config.toml
arch = "convformer"
model = "image classifier"
dataset = "Sentinel-2 satellite tiles (TerraMesh)"
train_examples = 145000
image_size = 64
crop_scale_min = 1
horizontal_flip = true
translate = 0.12
rotation_deg = 5
color_jitter = 0.2
targets = ["main land cover"]
num_classes = 9
norm = "layernorm"
norm_position = "pre"
activation = "quick_gelu"
mlp_ratio = 4
parallel_block = false
inner_norm = false
drop_path = 0.1
patch_size = [4, 4]
conv_stem = false
depths = [4, 7, 4]
widths = [80, 160, 320]
kernel_size = 5
label_smoothing = 0.05
loss = "cross_entropy"
init = "orthogonal"
residual_init = "none"
optimizer = "normuon"
muon_scale = "spectral"
lr = 0.014
momentum = 0.95
nesterov = true
orthogonalizer = "newton_schulz_5"
adamw_lr_other_params = 0.0016
steps = 6400
batch_size = 256
epochs = 11.3
lr_schedule = "cosine"
final_lr_fraction = 0.01
warmup_steps = 640
weight_decay = 0.01
adamw_weight_decay_other_params = 0
Rows from block 12 of a small image classifier, named by matrix and row number. Rows with one number belong to one neuron. Each number is 128 + 24 x the weight over its row's rms, rounded and kept within 0 to 255. All counts start at 0. Numbers have three digits each.
After each neuron's rows are labels from the 100 images, of 14848, where the neuron reaches its highest value: "strongest on" is what is common among them. Only what is clearly more common there than usual is listed. The data: Sentinel-2 satellite tiles (TerraMesh). In brackets: how many of the 100.
# fc1: MLP up (model.blocks.12.mlp.fc1.weight, 1280x320), inputs 160-239
# fc2: MLP down (model.blocks.12.mlp.fc2.weight, 320x1280, transposed), outputs 160-239

fc1.592:150159112107133097152102099136143163108142140138155148129159147132107141087165115154124140141164156140132120122139190116142142165099127123130153106132133101146155127133128148127164119124128136125140151112129095125101102138154127135089171110
fc2.592:180105149138144160095120165112096117116101085171115131147119186120146146170078102124099121158110122117109148168066129114095135132143122132121194167145125145137134127150176125149146104140130147141154154134117093142129134113097141132156117109
strongest on: trees (93); water (70); clouds (48)

fc1.571:144143159148073148177128126118149155067169102147109105143119068114133142133087149143139169150149148120135122174143138121111123157108117160123103114100136102097119115095101100113160124115109149101150159144119131142151105158129114110149134147
fc2.571:114111131148120111131117189118115103161129095123113207154164086149143086152139189124166116106065145113119167157134102107123171127128120103161129151173136133154106129110127101147136137101088157182154144148139155110093114107138146116086138117
strongest on: bare ground (83); main land cover: bare ground (56)

fc1.657:095103124114085154120134127122107145148129145138129152125168152159166130080111074123124130092200141154092169143145135127122123169150181121147147111144130096084150171126140132109156150147150128122142121113163135141121149097134131096175094164
fc2.657:174118116137109149119122176125126135129109092113120128160109124125169145147142100150146127147116150115132132135096115129132156162127102108097122108134165135168129136091109117104100118175111165114128126143140142090130132107107111134159092095
strongest on: clouds (91); main land cover: clouds (82)

fc1.498:077134147103145146158148113108120083117128072134146139112166117154126184113084146115112123100158134116107150113154104131154119138117122121112177134135130116117119102127113124072091117148180142149169117078150111056154065122133117134106119180
fc2.498:137154122135121144117128138101120098144126124117133132160156111121167179111133109126130098195124110104128121099152091121154159185131123158104158151140112144067143107160140158134171092124097093125157181119146098139121158100117120128163129130
strongest on: trees (93); water (86); crops (66); flooded vegetation (31)

fc1.313:129123153147129107079121161140100115082095085153153114117127117164121141139139121128087109143143161105137111119152127142129154122143120150172111117121129144117133113113130147101153119156145162098073093114094113113138069133142157109111132139
fc2.313:123107096149108131150116118112112154158128131115137103211105078159134184183166127104159119137164099141118134148136134140125083130085095080096116113142107139145152155157135115151105136122161102170158129140072120123095157148114100113167123128
strongest on: trees (99); crops (84); built area (80); clouds (39)

fc1.737:110105140135132105119175206122183124125167136179148121094129154143131149140103148115086107121136148139131127130174134119104128132114142136157156167115139084113139116112122097074124160153156152135093101114130120076120083111159140133135119117
fc2.737:102090108106087147151104085123108113163099152105111122155101086122136102146096143149125144128114130107154107116129099144127138090117126071153097151165151096156099128091169114150163114163127169137136118126085101141105108122160100133145130096
strongest on: water (73); clouds (42); main land cover: crops (41); main land cover: water (34)

fc1.439:099154119064122129134148142109115172117118111114105107123111110125137131129172111131140115147141123135097126137106100159135113142102159141159122141171160154148141108162128146105135064120137121134141113139146093113123128134128127144124124148
fc2.439:141129128169141116178153154101155108148144078124176125154113123119098166114084154113097148166123087121129167116104128103125136092142131125131122164137148142099177129091180102137133136174129154131153133127119146119124144125100125179103164147
strongest on: clouds (38)

fc1.356:158159153124141125114141143104172103126121150126091138150110166092120101115117121131112166163127103091137157066144158128120162172099159156095134089114104109140149150174128119119162111153126171097123092117129135178121131166112133110124120162
fc2.356:149151115110127137137160115095174110106140136108151147122146115147113141168091114128103125111155140096099114130102121116146120136137126127134081103079120143111094105180160137128101125112157122162100158112107109137082134086144119089104127161
strongest on: crops (88); main land cover: crops (65)

fc1.343:171151124167074121140166147124183101122142143117125117116119144112153109149123179135142181113145137136121149137157119154182135104100124133128144101164129102134174124076105133141152118123181136147143065114136153135145145094111106105125147139
fc2.343:107129122171151097113114109129101158175111099121115134111118121128142141111151104160094150164131121120103124099126142142157139148120104096105128152100131149143126094156117122137132106156135150134133180139148131149112155117126133107107153151
strongest on: water (100); main land cover: water (100)

fc1.760:164134097104133147139125144130148132079171151112147109095128160143119144104147111151069139100126133139122097142103121119119077114126126105164108132098117088125046143117132144189122137122131148155148161088124137138143115139102115079133154124
fc2.760:099107135141131121117114134125136167143112123198124151126118135128127136110106143149134079157114106162129122125156157131158130129085116149124153109115164136124197100193171102104086138114116164125119119120158120130126138105125095137141096139
strongest on: snow or ice (84); main land cover: snow or ice (46)

fc1.179:162124105118141108094128147134150132121138177140123112118123174160110138115147157108107147135094152109105112129174168141156118133094107117092089175129172087175123098121098135116159147107156165106118127103134133117127157129152125116093120152
fc2.179:078128144123134140191137113148109148117171103120140105119128076137121134119109171153128143149107109107095107102089118120149145118110181116153155124137100109115110129150104112087138136142088131138122158157097155137157103123143135153135125112
strongest on: water (74); main land cover: water (60); bare ground (56); flooded vegetation (27)

fc1.340:169105123104152143144126127090129176070097059113124161140081122109111095145114152108159157169140114143132084138127127152073102141122176122121087111092120121151174137090132114153108156141157152128108103159115138090105127119155091143135110120
fc2.340:145139124113135124085150100178099131101163154096137152129173110147143132126119141122146086140137156136144138186118168167134107111113106121129150059137130119079099126152175147154144123127099100167132136117118140142140137171090145082150103124
strongest on: clouds (47); main land cover: water (38)

fc1.732:105103124122120145115107086116158093124175121165147099121163137158103163113146133089150110124153145114142127134133140127129143103165124097127140132112118103133146094176156104133114151112139121120139138155142125126118092117076159144186104121
fc2.732:169136062132130075112112102084158135102133152107142149138112109083147125153148153142106172138136141113115144159078122139084159139106131184138125143132133150107134141093127113133163165148120169143130147116159163111143101081118159149122141184
strongest on: bare ground (58)

fc1.311:153171118133111105125153102085109126112160105148101133133151121100093163102140131115138113116105144140114156118143115102134137150149111151152144117130136169130143146152161152106173146113122124105127112149139134124090128116065116113119130157
fc2.311:124130125169125128131100118092106125055169120100141134131126120123166096136123178153135114173160107102087117088097115131139198132138091120166141138105130138113094147122105145160111073141158151115169117112109168114138134103167132132119101091
strongest on: snow or ice (75); main land cover: snow or ice (62)

fc1.182:108123150162088098153159152158173133118133150155132161163107174144079124146113118139113128121101126108164155140136123174098140146126110147182113156113135088140115129138118089117123104155153123126094128111121179148150164152108118078150104118
fc2.182:110131157116110137127153144121129114129115144113146105132119106110158165156121142167117124134152148154107093094088147108139132132132093098126130092120117165132076096149112206089115143111145124147123117110152175107159140129159092116093100151
strongest on: crops (88); built area (79); main land cover: crops (78)

fc1.214:120111088081094113134116158143064123124085136133146124114115127059119118169118124161140146149117151150122133162142103116105138123160114143176100148146107114160108148094114099134139138123105119108120142144122149108143099120118138120098128139
fc2.214:119108136138171101101184125116134164130168159114115135122125164124142087130133109092140114138149132139127135129150102176094136145143115138106172135125117079106125119150109096123106168104092135154164151123149102131160160108139077121122141058
strongest on: bare ground (67); main land cover: bare ground (40)

fc1.545:170180110130101120140100158113131137167076128141110142108138113110158145124135108173148145113100161143135085152113099148133090153146136139105115139159101176157098136111137125087095118120145111129122140116097097119156142158102134115101218179
fc2.545:128124149115151080155130118142115138099166109146125108128148139183129116125137143114168106120148123107170163158123124111124145128121098107140167169133134106121196155116122109134120088103143177133163135116137143122091103115146124166131119124
strongest on: bare ground (73); main land cover: bare ground (32)

fc1.633:124143072079128110133127146124094157123127174125120119094155177147096155119131133154110139127094109115128103118118106128139123141136085168203105108171127138103105161163130121134084153135142175140117165119139166106165091116137126164147083172
fc2.633:118144161200122153099099111183145145096128092162155151154119156114158105149118147111122134112107151145122111127103121175137156118121132138125121124118131086120118148100144142084148148140111120118110118127084147132178109083119156122111123117
strongest on: snow or ice (59)

fc1.480:124117162113121135125155102117144114119120142123116145135059146105108120132101114140093150112141107149097165157125159135159120105151072133140094101130164134127139124145115144132132104164114122138152120128138086100162137141143150150124132107
fc2.480:119154167134134166082131122102110119132149112100147130139112107149077162156138145153161118141109118115154091127149126111106159173107114150149072153088127151117179099112166142095117106094165125146128168139136088107154105129156095127133093141
strongest on: clouds (91); main land cover: rangeland (47)

fc1.412:127099139142139114135097119151119144167122140174130166106177129119118135144132093106144145181143152107098134171144086084089076169118155136115121130174126134075099109126119152112128129108113105115108125145150154081140131110129125141138134193
fc2.412:132135160107142114135128146140090155119147131136179112124081167129138134092171133149168111126143109128131121096138070118179136123099085095145097149112142165140105152113152088153129106143164118161162138105134157144145118146127130098128094086
strongest on: water (95); main land cover: water (88); flooded vegetation (34)

fc1.360:085135108087122158127149053139116128127148147095145110122137116167163174131095120162117124125143141136133098138115129112105125161123107137138136149136126142146127122156156095163148090100129138155111131125144145101160136144153118083097153155
fc2.360:150123146136101137113151169119081089119119114145150123136117103097156108116116143112134160113115105105137111140108149116119135116129102128116151134090173130156110180126134069168145141080143143148118125106133107137101104091137129129112129145
strongest on: trees (99); main land cover: trees (86); built area (63)

fc1.218:117151130121100160121124109087147140129153097132098108111124145134133111088098103102096111127133124120123158109118145157119137164117125099124158094150161048119139140145166131111127179163101197168120093172146156130157153145125107119135161171
fc2.218:141154133129102152146095095113119160125118145120099144102118127148121116139151113135126133100159148183131177118111119153150094216169109108088105158111163080140129149132099138119126140120100208115109100075114115139138139156116121118117145118
strongest on: snow or ice (100); main land cover: snow or ice (99)

fc1.448:126124130140115166101160170102130126136126158123119111111114128142190103134100154138152146136136056148155157121159111111145148122145109142146130134111076135114143064105167086144100105138131111110130133129150140158130115100110132113181117159
fc2.448:140098133150169173098103132104121107110126109168152171137125116170116106106169120092136147099118152121124100141105131130105118131146162118069140119151143127130118132136123101172114111130115161123157150136105087142133109134151158221117145125
strongest on: clouds (36)

fc1.335:131136154103130115139108099093135162124143116109139151127126139140120130114121147144105095120158106114163163122099160149103147115098086145102152172104136114118154150146133126132127113168135093162135113138150145074140127161148133095142136158
fc2.335:172108126113115136095127133150101098127101106124087104143126085139085103143145119079140127161149139133122096092110110141150111118112124105137131134106078163115150157143134082141093140100094112125126110096164136125100132155108168116142117141
strongest on: bare ground (74); main land cover: bare ground (44)

fc1.482:142136133107101088104101169101123115100175136089157110104081142191144122135146110141051168137137148123110125110126141177145113148103154070170109138093153111175119080111132134120161098126107138112105122106125162128158197120139131125070168138
fc2.482:082128100134110127125114115122102119114153094112104163179157098196155110116104133153123126107122134076149095111098125131102111127145123157127160109146155106108132119085135119133126142120131139134167151140140119175127159132125118123141154116
strongest on: bare ground (80); snow or ice (53); main land cover: bare ground (39)

fc1.510:092160131114155113136157169138129117127136108147094140109136090154140091112120134127149099162168122093136142114159123137075144092136134130108158133142145164094166069172150149135135134143112107082126142127092156146114164124113115158125163110
fc2.510:175106158116101094159113102119130117117132124144142089151144136099124143100117115111107164133091096142119152114152125116160114127146113105086136141128088138161093139149118163158136124126162154119112094108149132121119116135140130120154160155
strongest on: clouds (80); main land cover: trees (44)

fc1.499:163162135136135116157141066151111136150099149157085066131150094140115142108118105105158147113098137106098132124140138137122160100107119116135148171112111092164133115146138127155153107108146122126110169152158127115148142103155104135114138096
fc2.499:126125108132160181086114146117130131137164141111173096122159168114090152164143150170111134141158101092122154081145121124142126130151129155130093132137099096165144119163159119098106142159140122169152117124088172072134094124134121166153112131
strongest on: water (68); clouds (44); main land cover: water (42); flooded vegetation (31)

fc1.580:110130086143123120107119114153139129130112145119147099115123144149141116166175131157150159125176136111131187169142121127166128093116157124100117138156131119099099129100129130117097087127130102207163182106114144131129136122092108105115162100
fc2.580:145108138113112092116112106124118098114092135145112131114162127109167137110087116126135130134082087093090128116127154144110146160113127087126127123109157129133153142119151163126085143109117126141150156109123116138086129114105149101109098158
strongest on: water (89); main land cover: water (84)

fc1.53:151123149062122124153114113119175102096077127168136126141124149147113107090113133117134158138076115124142053151158135128123111158136126116104111111118100175129149186164122126159144130114154164116123121143178080100100134158124146130160148125
fc2.53:142100102147153087149153111136105127151131071128112158096106145146095127070158161154093135137121115098111150112169145126133094126130150162133100119100127141139166108171147116105126119123123154123133149149122136151077125124107169116093114145
strongest on: water (66); main land cover: water (32)

fc1.69:127126130136097137157110127119113154122130108138133123119131122136116113134114130134155145152106073112186116129125127146106137129174155148123102150131087117146145095121150129147145117137128124128103152146118152062192129177103131154129137092
fc2.69:114180105078155128131147120119118123126107089131121143138126106156110129126130078137122116110146143130131178118162144105128125120115113139102091076078132154120135100170157124117165097160111102086149110106086142137101112103112119132154085150
strongest on: clouds (87)