config.yaml
arch: "convformer"
model: "image classifier"
dataset: "Sentinel-2 satellite tiles (TerraMesh)"
train_examples: 145000
image_size: 64
crop_scale_min: 1
horizontal_flip: true
translate: 0.12
rotation_deg: 5
color_jitter: 0.2
targets: ["main land cover"]
num_classes: 9
norm: "layernorm"
norm_position: "pre"
activation: "quick_gelu"
mlp_ratio: 4
parallel_block: false
inner_norm: false
drop_path: 0.1
patch_size: [4, 4]
conv_stem: false
depths: [4, 7, 4]
widths: [80, 160, 320]
kernel_size: 5
label_smoothing: 0.05
loss: "cross_entropy"
init: "orthogonal"
residual_init: "none"
optimizer: "normuon"
muon_scale: "spectral"
lr: 0.014
momentum: 0.95
nesterov: true
orthogonalizer: "newton_schulz_5"
adamw_lr_other_params: 0.0016
steps: 6400
batch_size: 256
epochs: 11.3
lr_schedule: "cosine"
final_lr_fraction: 0.01
warmup_steps: 640
weight_decay: 0.01
adamw_weight_decay_other_params: 0
Rows from block 3 of a small image classifier, named by matrix and row number. Rows with one number belong to one neuron. Each number is 200 + 40 x the weight over its row's rms, rounded and kept within 0 to 999. All counts start at 0.
Before each neuron's rows are labels from the 100 images, of 14848, where the neuron reaches its highest value: "lies over" is the class under the peak. Only what is clearly more common there than usual is listed. The data: Sentinel-2 satellite tiles (TerraMesh).
# fc1: MLP up (model.blocks.3.mlp.fc1.weight, 320x80), inputs 0-79
# fc2: MLP down (model.blocks.3.mlp.fc2.weight, 80x320, transposed), outputs 0-79

lies over: snow or ice
fc1.164,177,206,194,286,267,208,187,262,150,148,152,249,204,138,180,192,133,235,176,154,184,142,175,199,191,165,245,214,252,201,311,226,136,167,235,238,138,216,188,266,152,220,182,196,138,209,225,221,141,206,223,199,267,176,201,221,223,221,149,208,191,221,242,240,207,156,188,156,200,199,249,177,278,240,224,124,168,205,217,168
fc2.164,261,215,228,203,180,245,253,152,269,191,239,195,188,238,145,234,216,178,276,252,225,216,238,163,210,163,184,239,79,183,147,121,239,269,192,238,165,248,222,189,189,134,229,175,176,154,209,218,210,220,200,186,148,210,232,232,246,174,234,212,223,193,211,205,202,227,211,237,213,208,209,241,183,87,197,278,182,185,112,194

lies over: water
fc1.95,164,240,176,191,143,205,203,194,91,183,177,283,252,207,180,244,208,154,184,231,204,245,280,237,181,179,212,153,211,154,172,127,252,194,249,186,228,239,107,255,202,239,170,174,209,195,248,159,219,211,245,233,200,241,171,104,206,222,193,188,147,203,262,173,192,235,220,281,156,220,271,225,186,187,167,213,154,192,159,215
fc2.95,201,210,191,166,209,259,256,208,221,170,192,198,140,210,193,233,151,257,149,219,242,192,227,200,235,247,219,188,138,188,224,119,121,249,232,176,181,124,297,201,233,191,215,214,229,206,161,205,269,222,259,208,215,205,232,150,184,171,159,167,174,185,203,179,249,202,243,142,274,199,169,89,159,185,238,123,193,241,249,186

lies over: built area
fc1.128,253,133,190,206,229,167,249,178,214,186,179,227,149,183,218,107,192,125,228,237,206,153,269,206,197,181,175,195,173,189,170,229,257,229,202,258,234,202,198,182,244,214,231,229,217,189,175,260,121,178,189,243,209,240,143,177,257,242,299,126,164,196,277,161,223,192,141,122,136,233,190,183,234,222,200,208,168,268,214,196
fc2.128,194,249,241,213,266,241,184,190,168,211,136,145,297,193,152,246,187,261,180,147,198,217,228,212,203,285,212,136,160,158,193,156,201,180,172,174,140,176,229,241,241,204,238,182,228,219,177,236,189,240,227,208,172,190,184,315,152,165,161,243,134,182,193,209,138,214,198,136,257,199,267,266,163,158,175,221,161,196,224,180

lies over: built area
fc1.147,175,130,199,223,200,225,205,200,211,207,196,236,182,268,210,116,204,129,214,266,219,202,194,269,151,170,162,223,249,268,250,141,199,220,217,258,180,195,188,150,185,184,199,164,254,235,205,199,170,180,165,181,211,202,248,179,222,235,210,162,163,188,248,187,276,295,148,133,169,250,162,143,224,299,157,268,162,203,215,190
fc2.147,171,207,216,187,223,245,209,223,219,230,132,86,191,142,237,248,225,243,190,207,194,152,230,187,239,228,194,178,169,143,222,195,198,238,220,83,189,187,245,261,212,205,151,153,199,238,153,232,224,226,217,200,206,183,152,223,132,158,168,283,162,213,205,246,142,138,232,180,287,199,209,262,202,225,256,156,201,195,148,157

lies over: crops
fc1.219,154,195,236,201,201,182,222,191,205,200,167,265,225,156,168,240,178,172,255,157,183,192,229,190,189,201,221,183,239,216,209,175,177,167,220,252,201,137,197,245,173,177,232,188,165,235,143,163,274,133,268,163,206,237,201,137,236,186,164,196,124,161,327,281,142,150,270,222,273,188,128,162,204,202,189,158,208,244,200,233
fc2.219,294,221,178,226,170,124,161,231,268,152,230,201,175,175,216,240,176,265,191,174,254,203,272,162,220,206,188,237,247,194,154,202,236,148,234,203,251,168,220,230,227,245,234,141,152,160,210,285,230,228,152,198,211,239,280,226,249,164,193,154,187,152,187,222,134,245,201,138,162,248,216,219,147,193,172,170,205,187,214,123

lies over: snow or ice
fc1.150,190,208,170,217,167,217,251,167,207,169,137,229,200,210,223,196,283,210,175,271,163,161,195,164,187,244,207,205,258,174,223,154,209,251,222,230,216,201,134,243,204,194,236,186,173,145,167,166,217,146,293,237,197,141,235,156,181,250,254,195,265,148,216,169,227,282,211,198,112,172,150,296,169,208,226,185,257,204,139,172
fc2.150,133,304,149,167,179,251,213,199,200,203,165,187,155,199,165,174,119,179,198,269,166,195,199,124,247,208,181,256,216,190,185,151,184,258,253,244,188,245,243,166,261,226,242,297,236,208,198,225,227,205,164,168,193,218,216,289,128,166,235,211,173,199,151,201,197,152,206,133,223,197,205,197,165,198,217,156,221,257,271,208

lies over: crops
fc1.30,180,195,156,228,218,223,200,212,147,212,217,219,225,145,150,240,205,176,153,199,219,173,212,181,194,289,160,224,190,173,257,210,171,183,254,200,272,209,181,194,236,224,194,140,200,108,215,294,164,240,235,258,226,237,234,165,172,205,274,183,215,217,192,217,142,163,203,209,212,107,191,195,162,140,101,215,184,307,180,226
fc2.30,166,160,234,210,199,125,110,170,212,162,184,231,220,268,212,170,226,229,231,166,171,212,263,213,162,212,182,282,235,178,208,190,192,243,177,231,224,201,246,250,80,187,180,215,128,241,174,177,161,158,184,198,206,165,203,223,227,225,206,158,211,207,270,188,201,266,153,247,167,220,173,202,274,204,223,105,189,105,198,178

lies over: built area
fc1.303,193,216,168,166,215,226,221,149,161,242,237,153,261,186,150,209,167,165,251,183,228,159,213,234,230,226,129,218,221,213,286,187,207,173,185,198,220,222,215,183,242,210,256,169,271,86,171,170,173,103,197,130,237,193,189,245,166,211,211,268,134,162,235,177,257,262,160,163,244,168,280,203,222,197,241,171,178,209,223,208
fc2.303,140,239,208,169,181,161,201,240,191,209,139,191,162,186,229,271,207,248,222,177,114,140,252,225,134,208,244,269,184,161,206,243,224,199,163,173,246,193,179,225,175,170,175,169,172,281,123,167,178,270,209,228,205,236,203,231,171,187,239,124,278,203,164,208,244,125,176,277,183,157,205,234,167,233,159,203,190,229,132,205

lies over: built area
fc1.315,142,182,262,268,228,132,212,205,210,212,194,211,178,150,212,161,226,194,206,240,278,130,272,223,235,252,195,247,244,166,199,125,190,215,285,242,223,106,186,271,157,247,197,189,217,180,197,213,192,180,216,217,250,216,202,172,182,100,162,211,139,182,192,163,151,164,217,169,158,216,216,227,218,178,162,239,223,244,138,153
fc2.315,300,206,193,188,194,235,195,159,211,213,271,262,175,195,194,213,166,203,238,188,198,208,187,156,160,219,236,135,151,167,192,238,225,105,166,197,195,252,206,189,216,203,211,159,126,129,261,187,214,261,222,203,197,179,189,187,243,262,271,189,277,198,183,295,167,218,215,234,141,194,226,139,133,219,255,200,133,159,239,203

lies over: water
fc1.87,105,247,202,246,171,220,183,295,193,220,215,205,213,169,208,159,210,197,197,247,231,251,239,210,168,181,185,250,256,131,214,217,152,210,310,189,209,165,221,237,157,178,181,179,242,181,127,206,194,252,201,202,274,192,193,195,110,142,158,240,185,193,220,191,217,184,191,246,97,215,242,136,157,196,155,198,247,225,156,213
fc2.87,249,170,209,94,190,261,243,172,263,147,157,244,183,172,171,131,233,241,166,182,173,256,174,160,215,125,173,171,200,159,168,188,222,264,262,153,202,218,220,131,257,259,183,205,122,217,248,218,249,138,213,180,187,202,209,216,253,136,193,148,214,182,217,222,230,200,279,241,211,219,212,196,269,187,169,184,212,185,200,151

lies over: trees; crops
fc1.130,233,216,201,135,247,177,218,141,125,116,265,210,192,162,227,231,223,199,163,175,186,169,177,229,148,207,187,266,226,237,197,140,164,195,229,187,185,167,191,310,243,178,194,117,242,165,212,262,205,154,256,218,237,176,262,219,207,187,261,163,191,257,220,127,196,241,196,263,168,229,190,235,247,173,153,183,167,228,155,163
fc2.130,211,111,231,162,187,243,178,164,232,256,141,210,192,235,194,240,139,247,221,124,220,236,184,192,219,238,156,180,168,213,188,174,241,151,200,191,255,193,261,141,166,235,284,181,145,178,135,138,260,248,199,175,165,292,203,204,220,236,170,176,164,160,140,182,223,175,196,272,165,257,228,254,205,223,231,139,223,213,212,212

lies over: trees
fc1.43,246,215,243,127,242,147,223,176,204,164,247,182,195,175,225,219,216,169,203,139,208,116,250,208,186,131,260,245,271,232,198,218,229,147,198,160,159,182,211,173,153,198,268,245,233,243,148,256,207,150,148,178,190,179,279,176,193,218,188,174,154,153,293,241,248,221,192,233,168,157,175,227,228,253,203,249,241,156,168,149
fc2.43,233,227,222,187,213,224,186,231,160,265,184,210,203,176,218,136,211,256,255,205,169,286,167,194,170,226,248,189,171,222,240,119,154,102,198,137,149,196,173,143,241,194,154,141,97,180,189,182,230,234,158,217,225,196,267,191,214,218,198,159,270,245,126,222,134,194,180,176,182,228,218,144,200,168,228,157,203,235,214,253

lies over: snow or ice
fc1.86,133,288,104,242,220,196,195,198,188,261,191,210,225,114,176,286,158,194,235,177,134,166,224,190,172,140,240,236,163,162,172,202,213,186,160,146,167,207,238,182,256,201,204,282,172,210,236,268,244,209,161,209,181,188,190,195,213,216,249,148,148,222,213,180,253,172,181,212,165,176,176,244,195,137,244,237,121,246,170,222
fc2.86,223,192,151,236,219,180,245,243,243,163,221,243,232,232,200,160,238,159,175,221,257,231,233,184,206,150,143,207,252,182,240,193,185,268,218,182,225,155,149,244,156,228,238,197,205,149,208,156,107,113,262,144,219,147,220,218,145,165,179,227,144,182,214,206,170,248,249,181,94,157,192,239,189,219,159,239,179,184,283,190

lies over: snow or ice
fc1.40,143,215,183,180,221,213,176,194,148,242,188,254,160,199,187,194,147,248,191,140,262,146,182,260,191,182,238,198,306,237,190,283,110,169,192,206,285,192,181,211,135,216,263,148,173,217,262,179,192,249,211,153,216,261,241,209,186,175,233,168,222,161,166,177,159,213,202,181,200,212,175,211,182,247,174,181,165,145,291,248
fc2.40,264,195,213,246,182,184,227,259,151,227,200,218,184,175,163,281,215,236,244,273,153,159,203,179,221,216,163,216,140,136,261,153,268,214,231,301,144,213,233,190,251,195,127,224,199,180,163,229,141,161,215,201,200,118,158,213,178,230,197,171,192,155,248,208,211,211,148,142,205,240,253,186,240,239,190,258,241,228,148,191

lies over: crops
fc1.34,256,285,171,254,170,229,188,92,211,190,198,138,203,222,163,108,226,200,106,246,197,219,188,180,155,211,183,187,187,209,186,214,248,209,226,205,231,250,226,176,158,162,211,155,162,262,256,173,184,228,259,207,215,280,258,249,202,220,238,196,266,212,240,205,179,150,184,148,200,259,175,164,163,121,174,166,235,217,190,192
fc2.34,287,243,204,202,238,172,212,157,142,254,229,190,204,124,177,226,189,219,257,237,189,250,208,214,239,110,96,191,193,179,213,230,188,113,277,175,217,161,153,174,206,250,261,185,170,219,245,175,202,224,184,189,158,217,197,179,195,212,269,190,207,179,186,157,197,114,204,226,235,285,191,188,177,225,205,123,178,246,154,233

lies over: crops
fc1.196,144,196,186,235,235,160,244,213,195,201,190,195,216,186,169,153,263,260,191,233,145,85,185,214,250,242,147,218,194,249,221,221,127,189,293,124,207,183,149,226,276,212,183,192,210,187,212,214,238,197,247,225,160,270,207,225,165,226,246,155,154,149,184,209,147,149,154,210,190,202,165,171,288,204,256,203,208,244,144,195
fc2.196,206,231,222,160,242,240,133,226,196,169,161,210,152,194,225,238,148,201,264,173,253,228,182,180,142,113,263,202,192,159,178,190,236,237,212,222,165,237,230,226,181,214,174,200,197,230,152,98,230,150,143,136,224,172,204,100,204,234,179,191,295,277,160,147,212,200,197,255,178,222,209,200,207,225,230,224,153,127,169,189

lies over: crops
fc1.207,187,249,215,138,214,194,217,220,251,209,156,161,209,193,147,273,216,181,240,127,179,224,243,145,309,187,241,212,229,176,172,190,167,203,255,73,204,164,216,281,125,257,147,159,156,204,201,171,225,221,223,167,158,175,200,235,201,262,173,206,215,186,231,218,182,191,222,239,246,164,212,230,225,186,219,152,145,220,141,247
fc2.207,224,196,152,151,203,166,251,134,217,170,193,238,227,219,258,185,156,229,231,221,132,156,204,260,263,162,163,126,202,137,139,198,177,191,178,166,158,207,168,230,237,218,142,187,227,207,246,159,150,252,205,218,220,239,204,228,240,316,186,184,149,211,162,193,158,186,246,155,214,200,179,161,158,196,182,276,238,262,175,284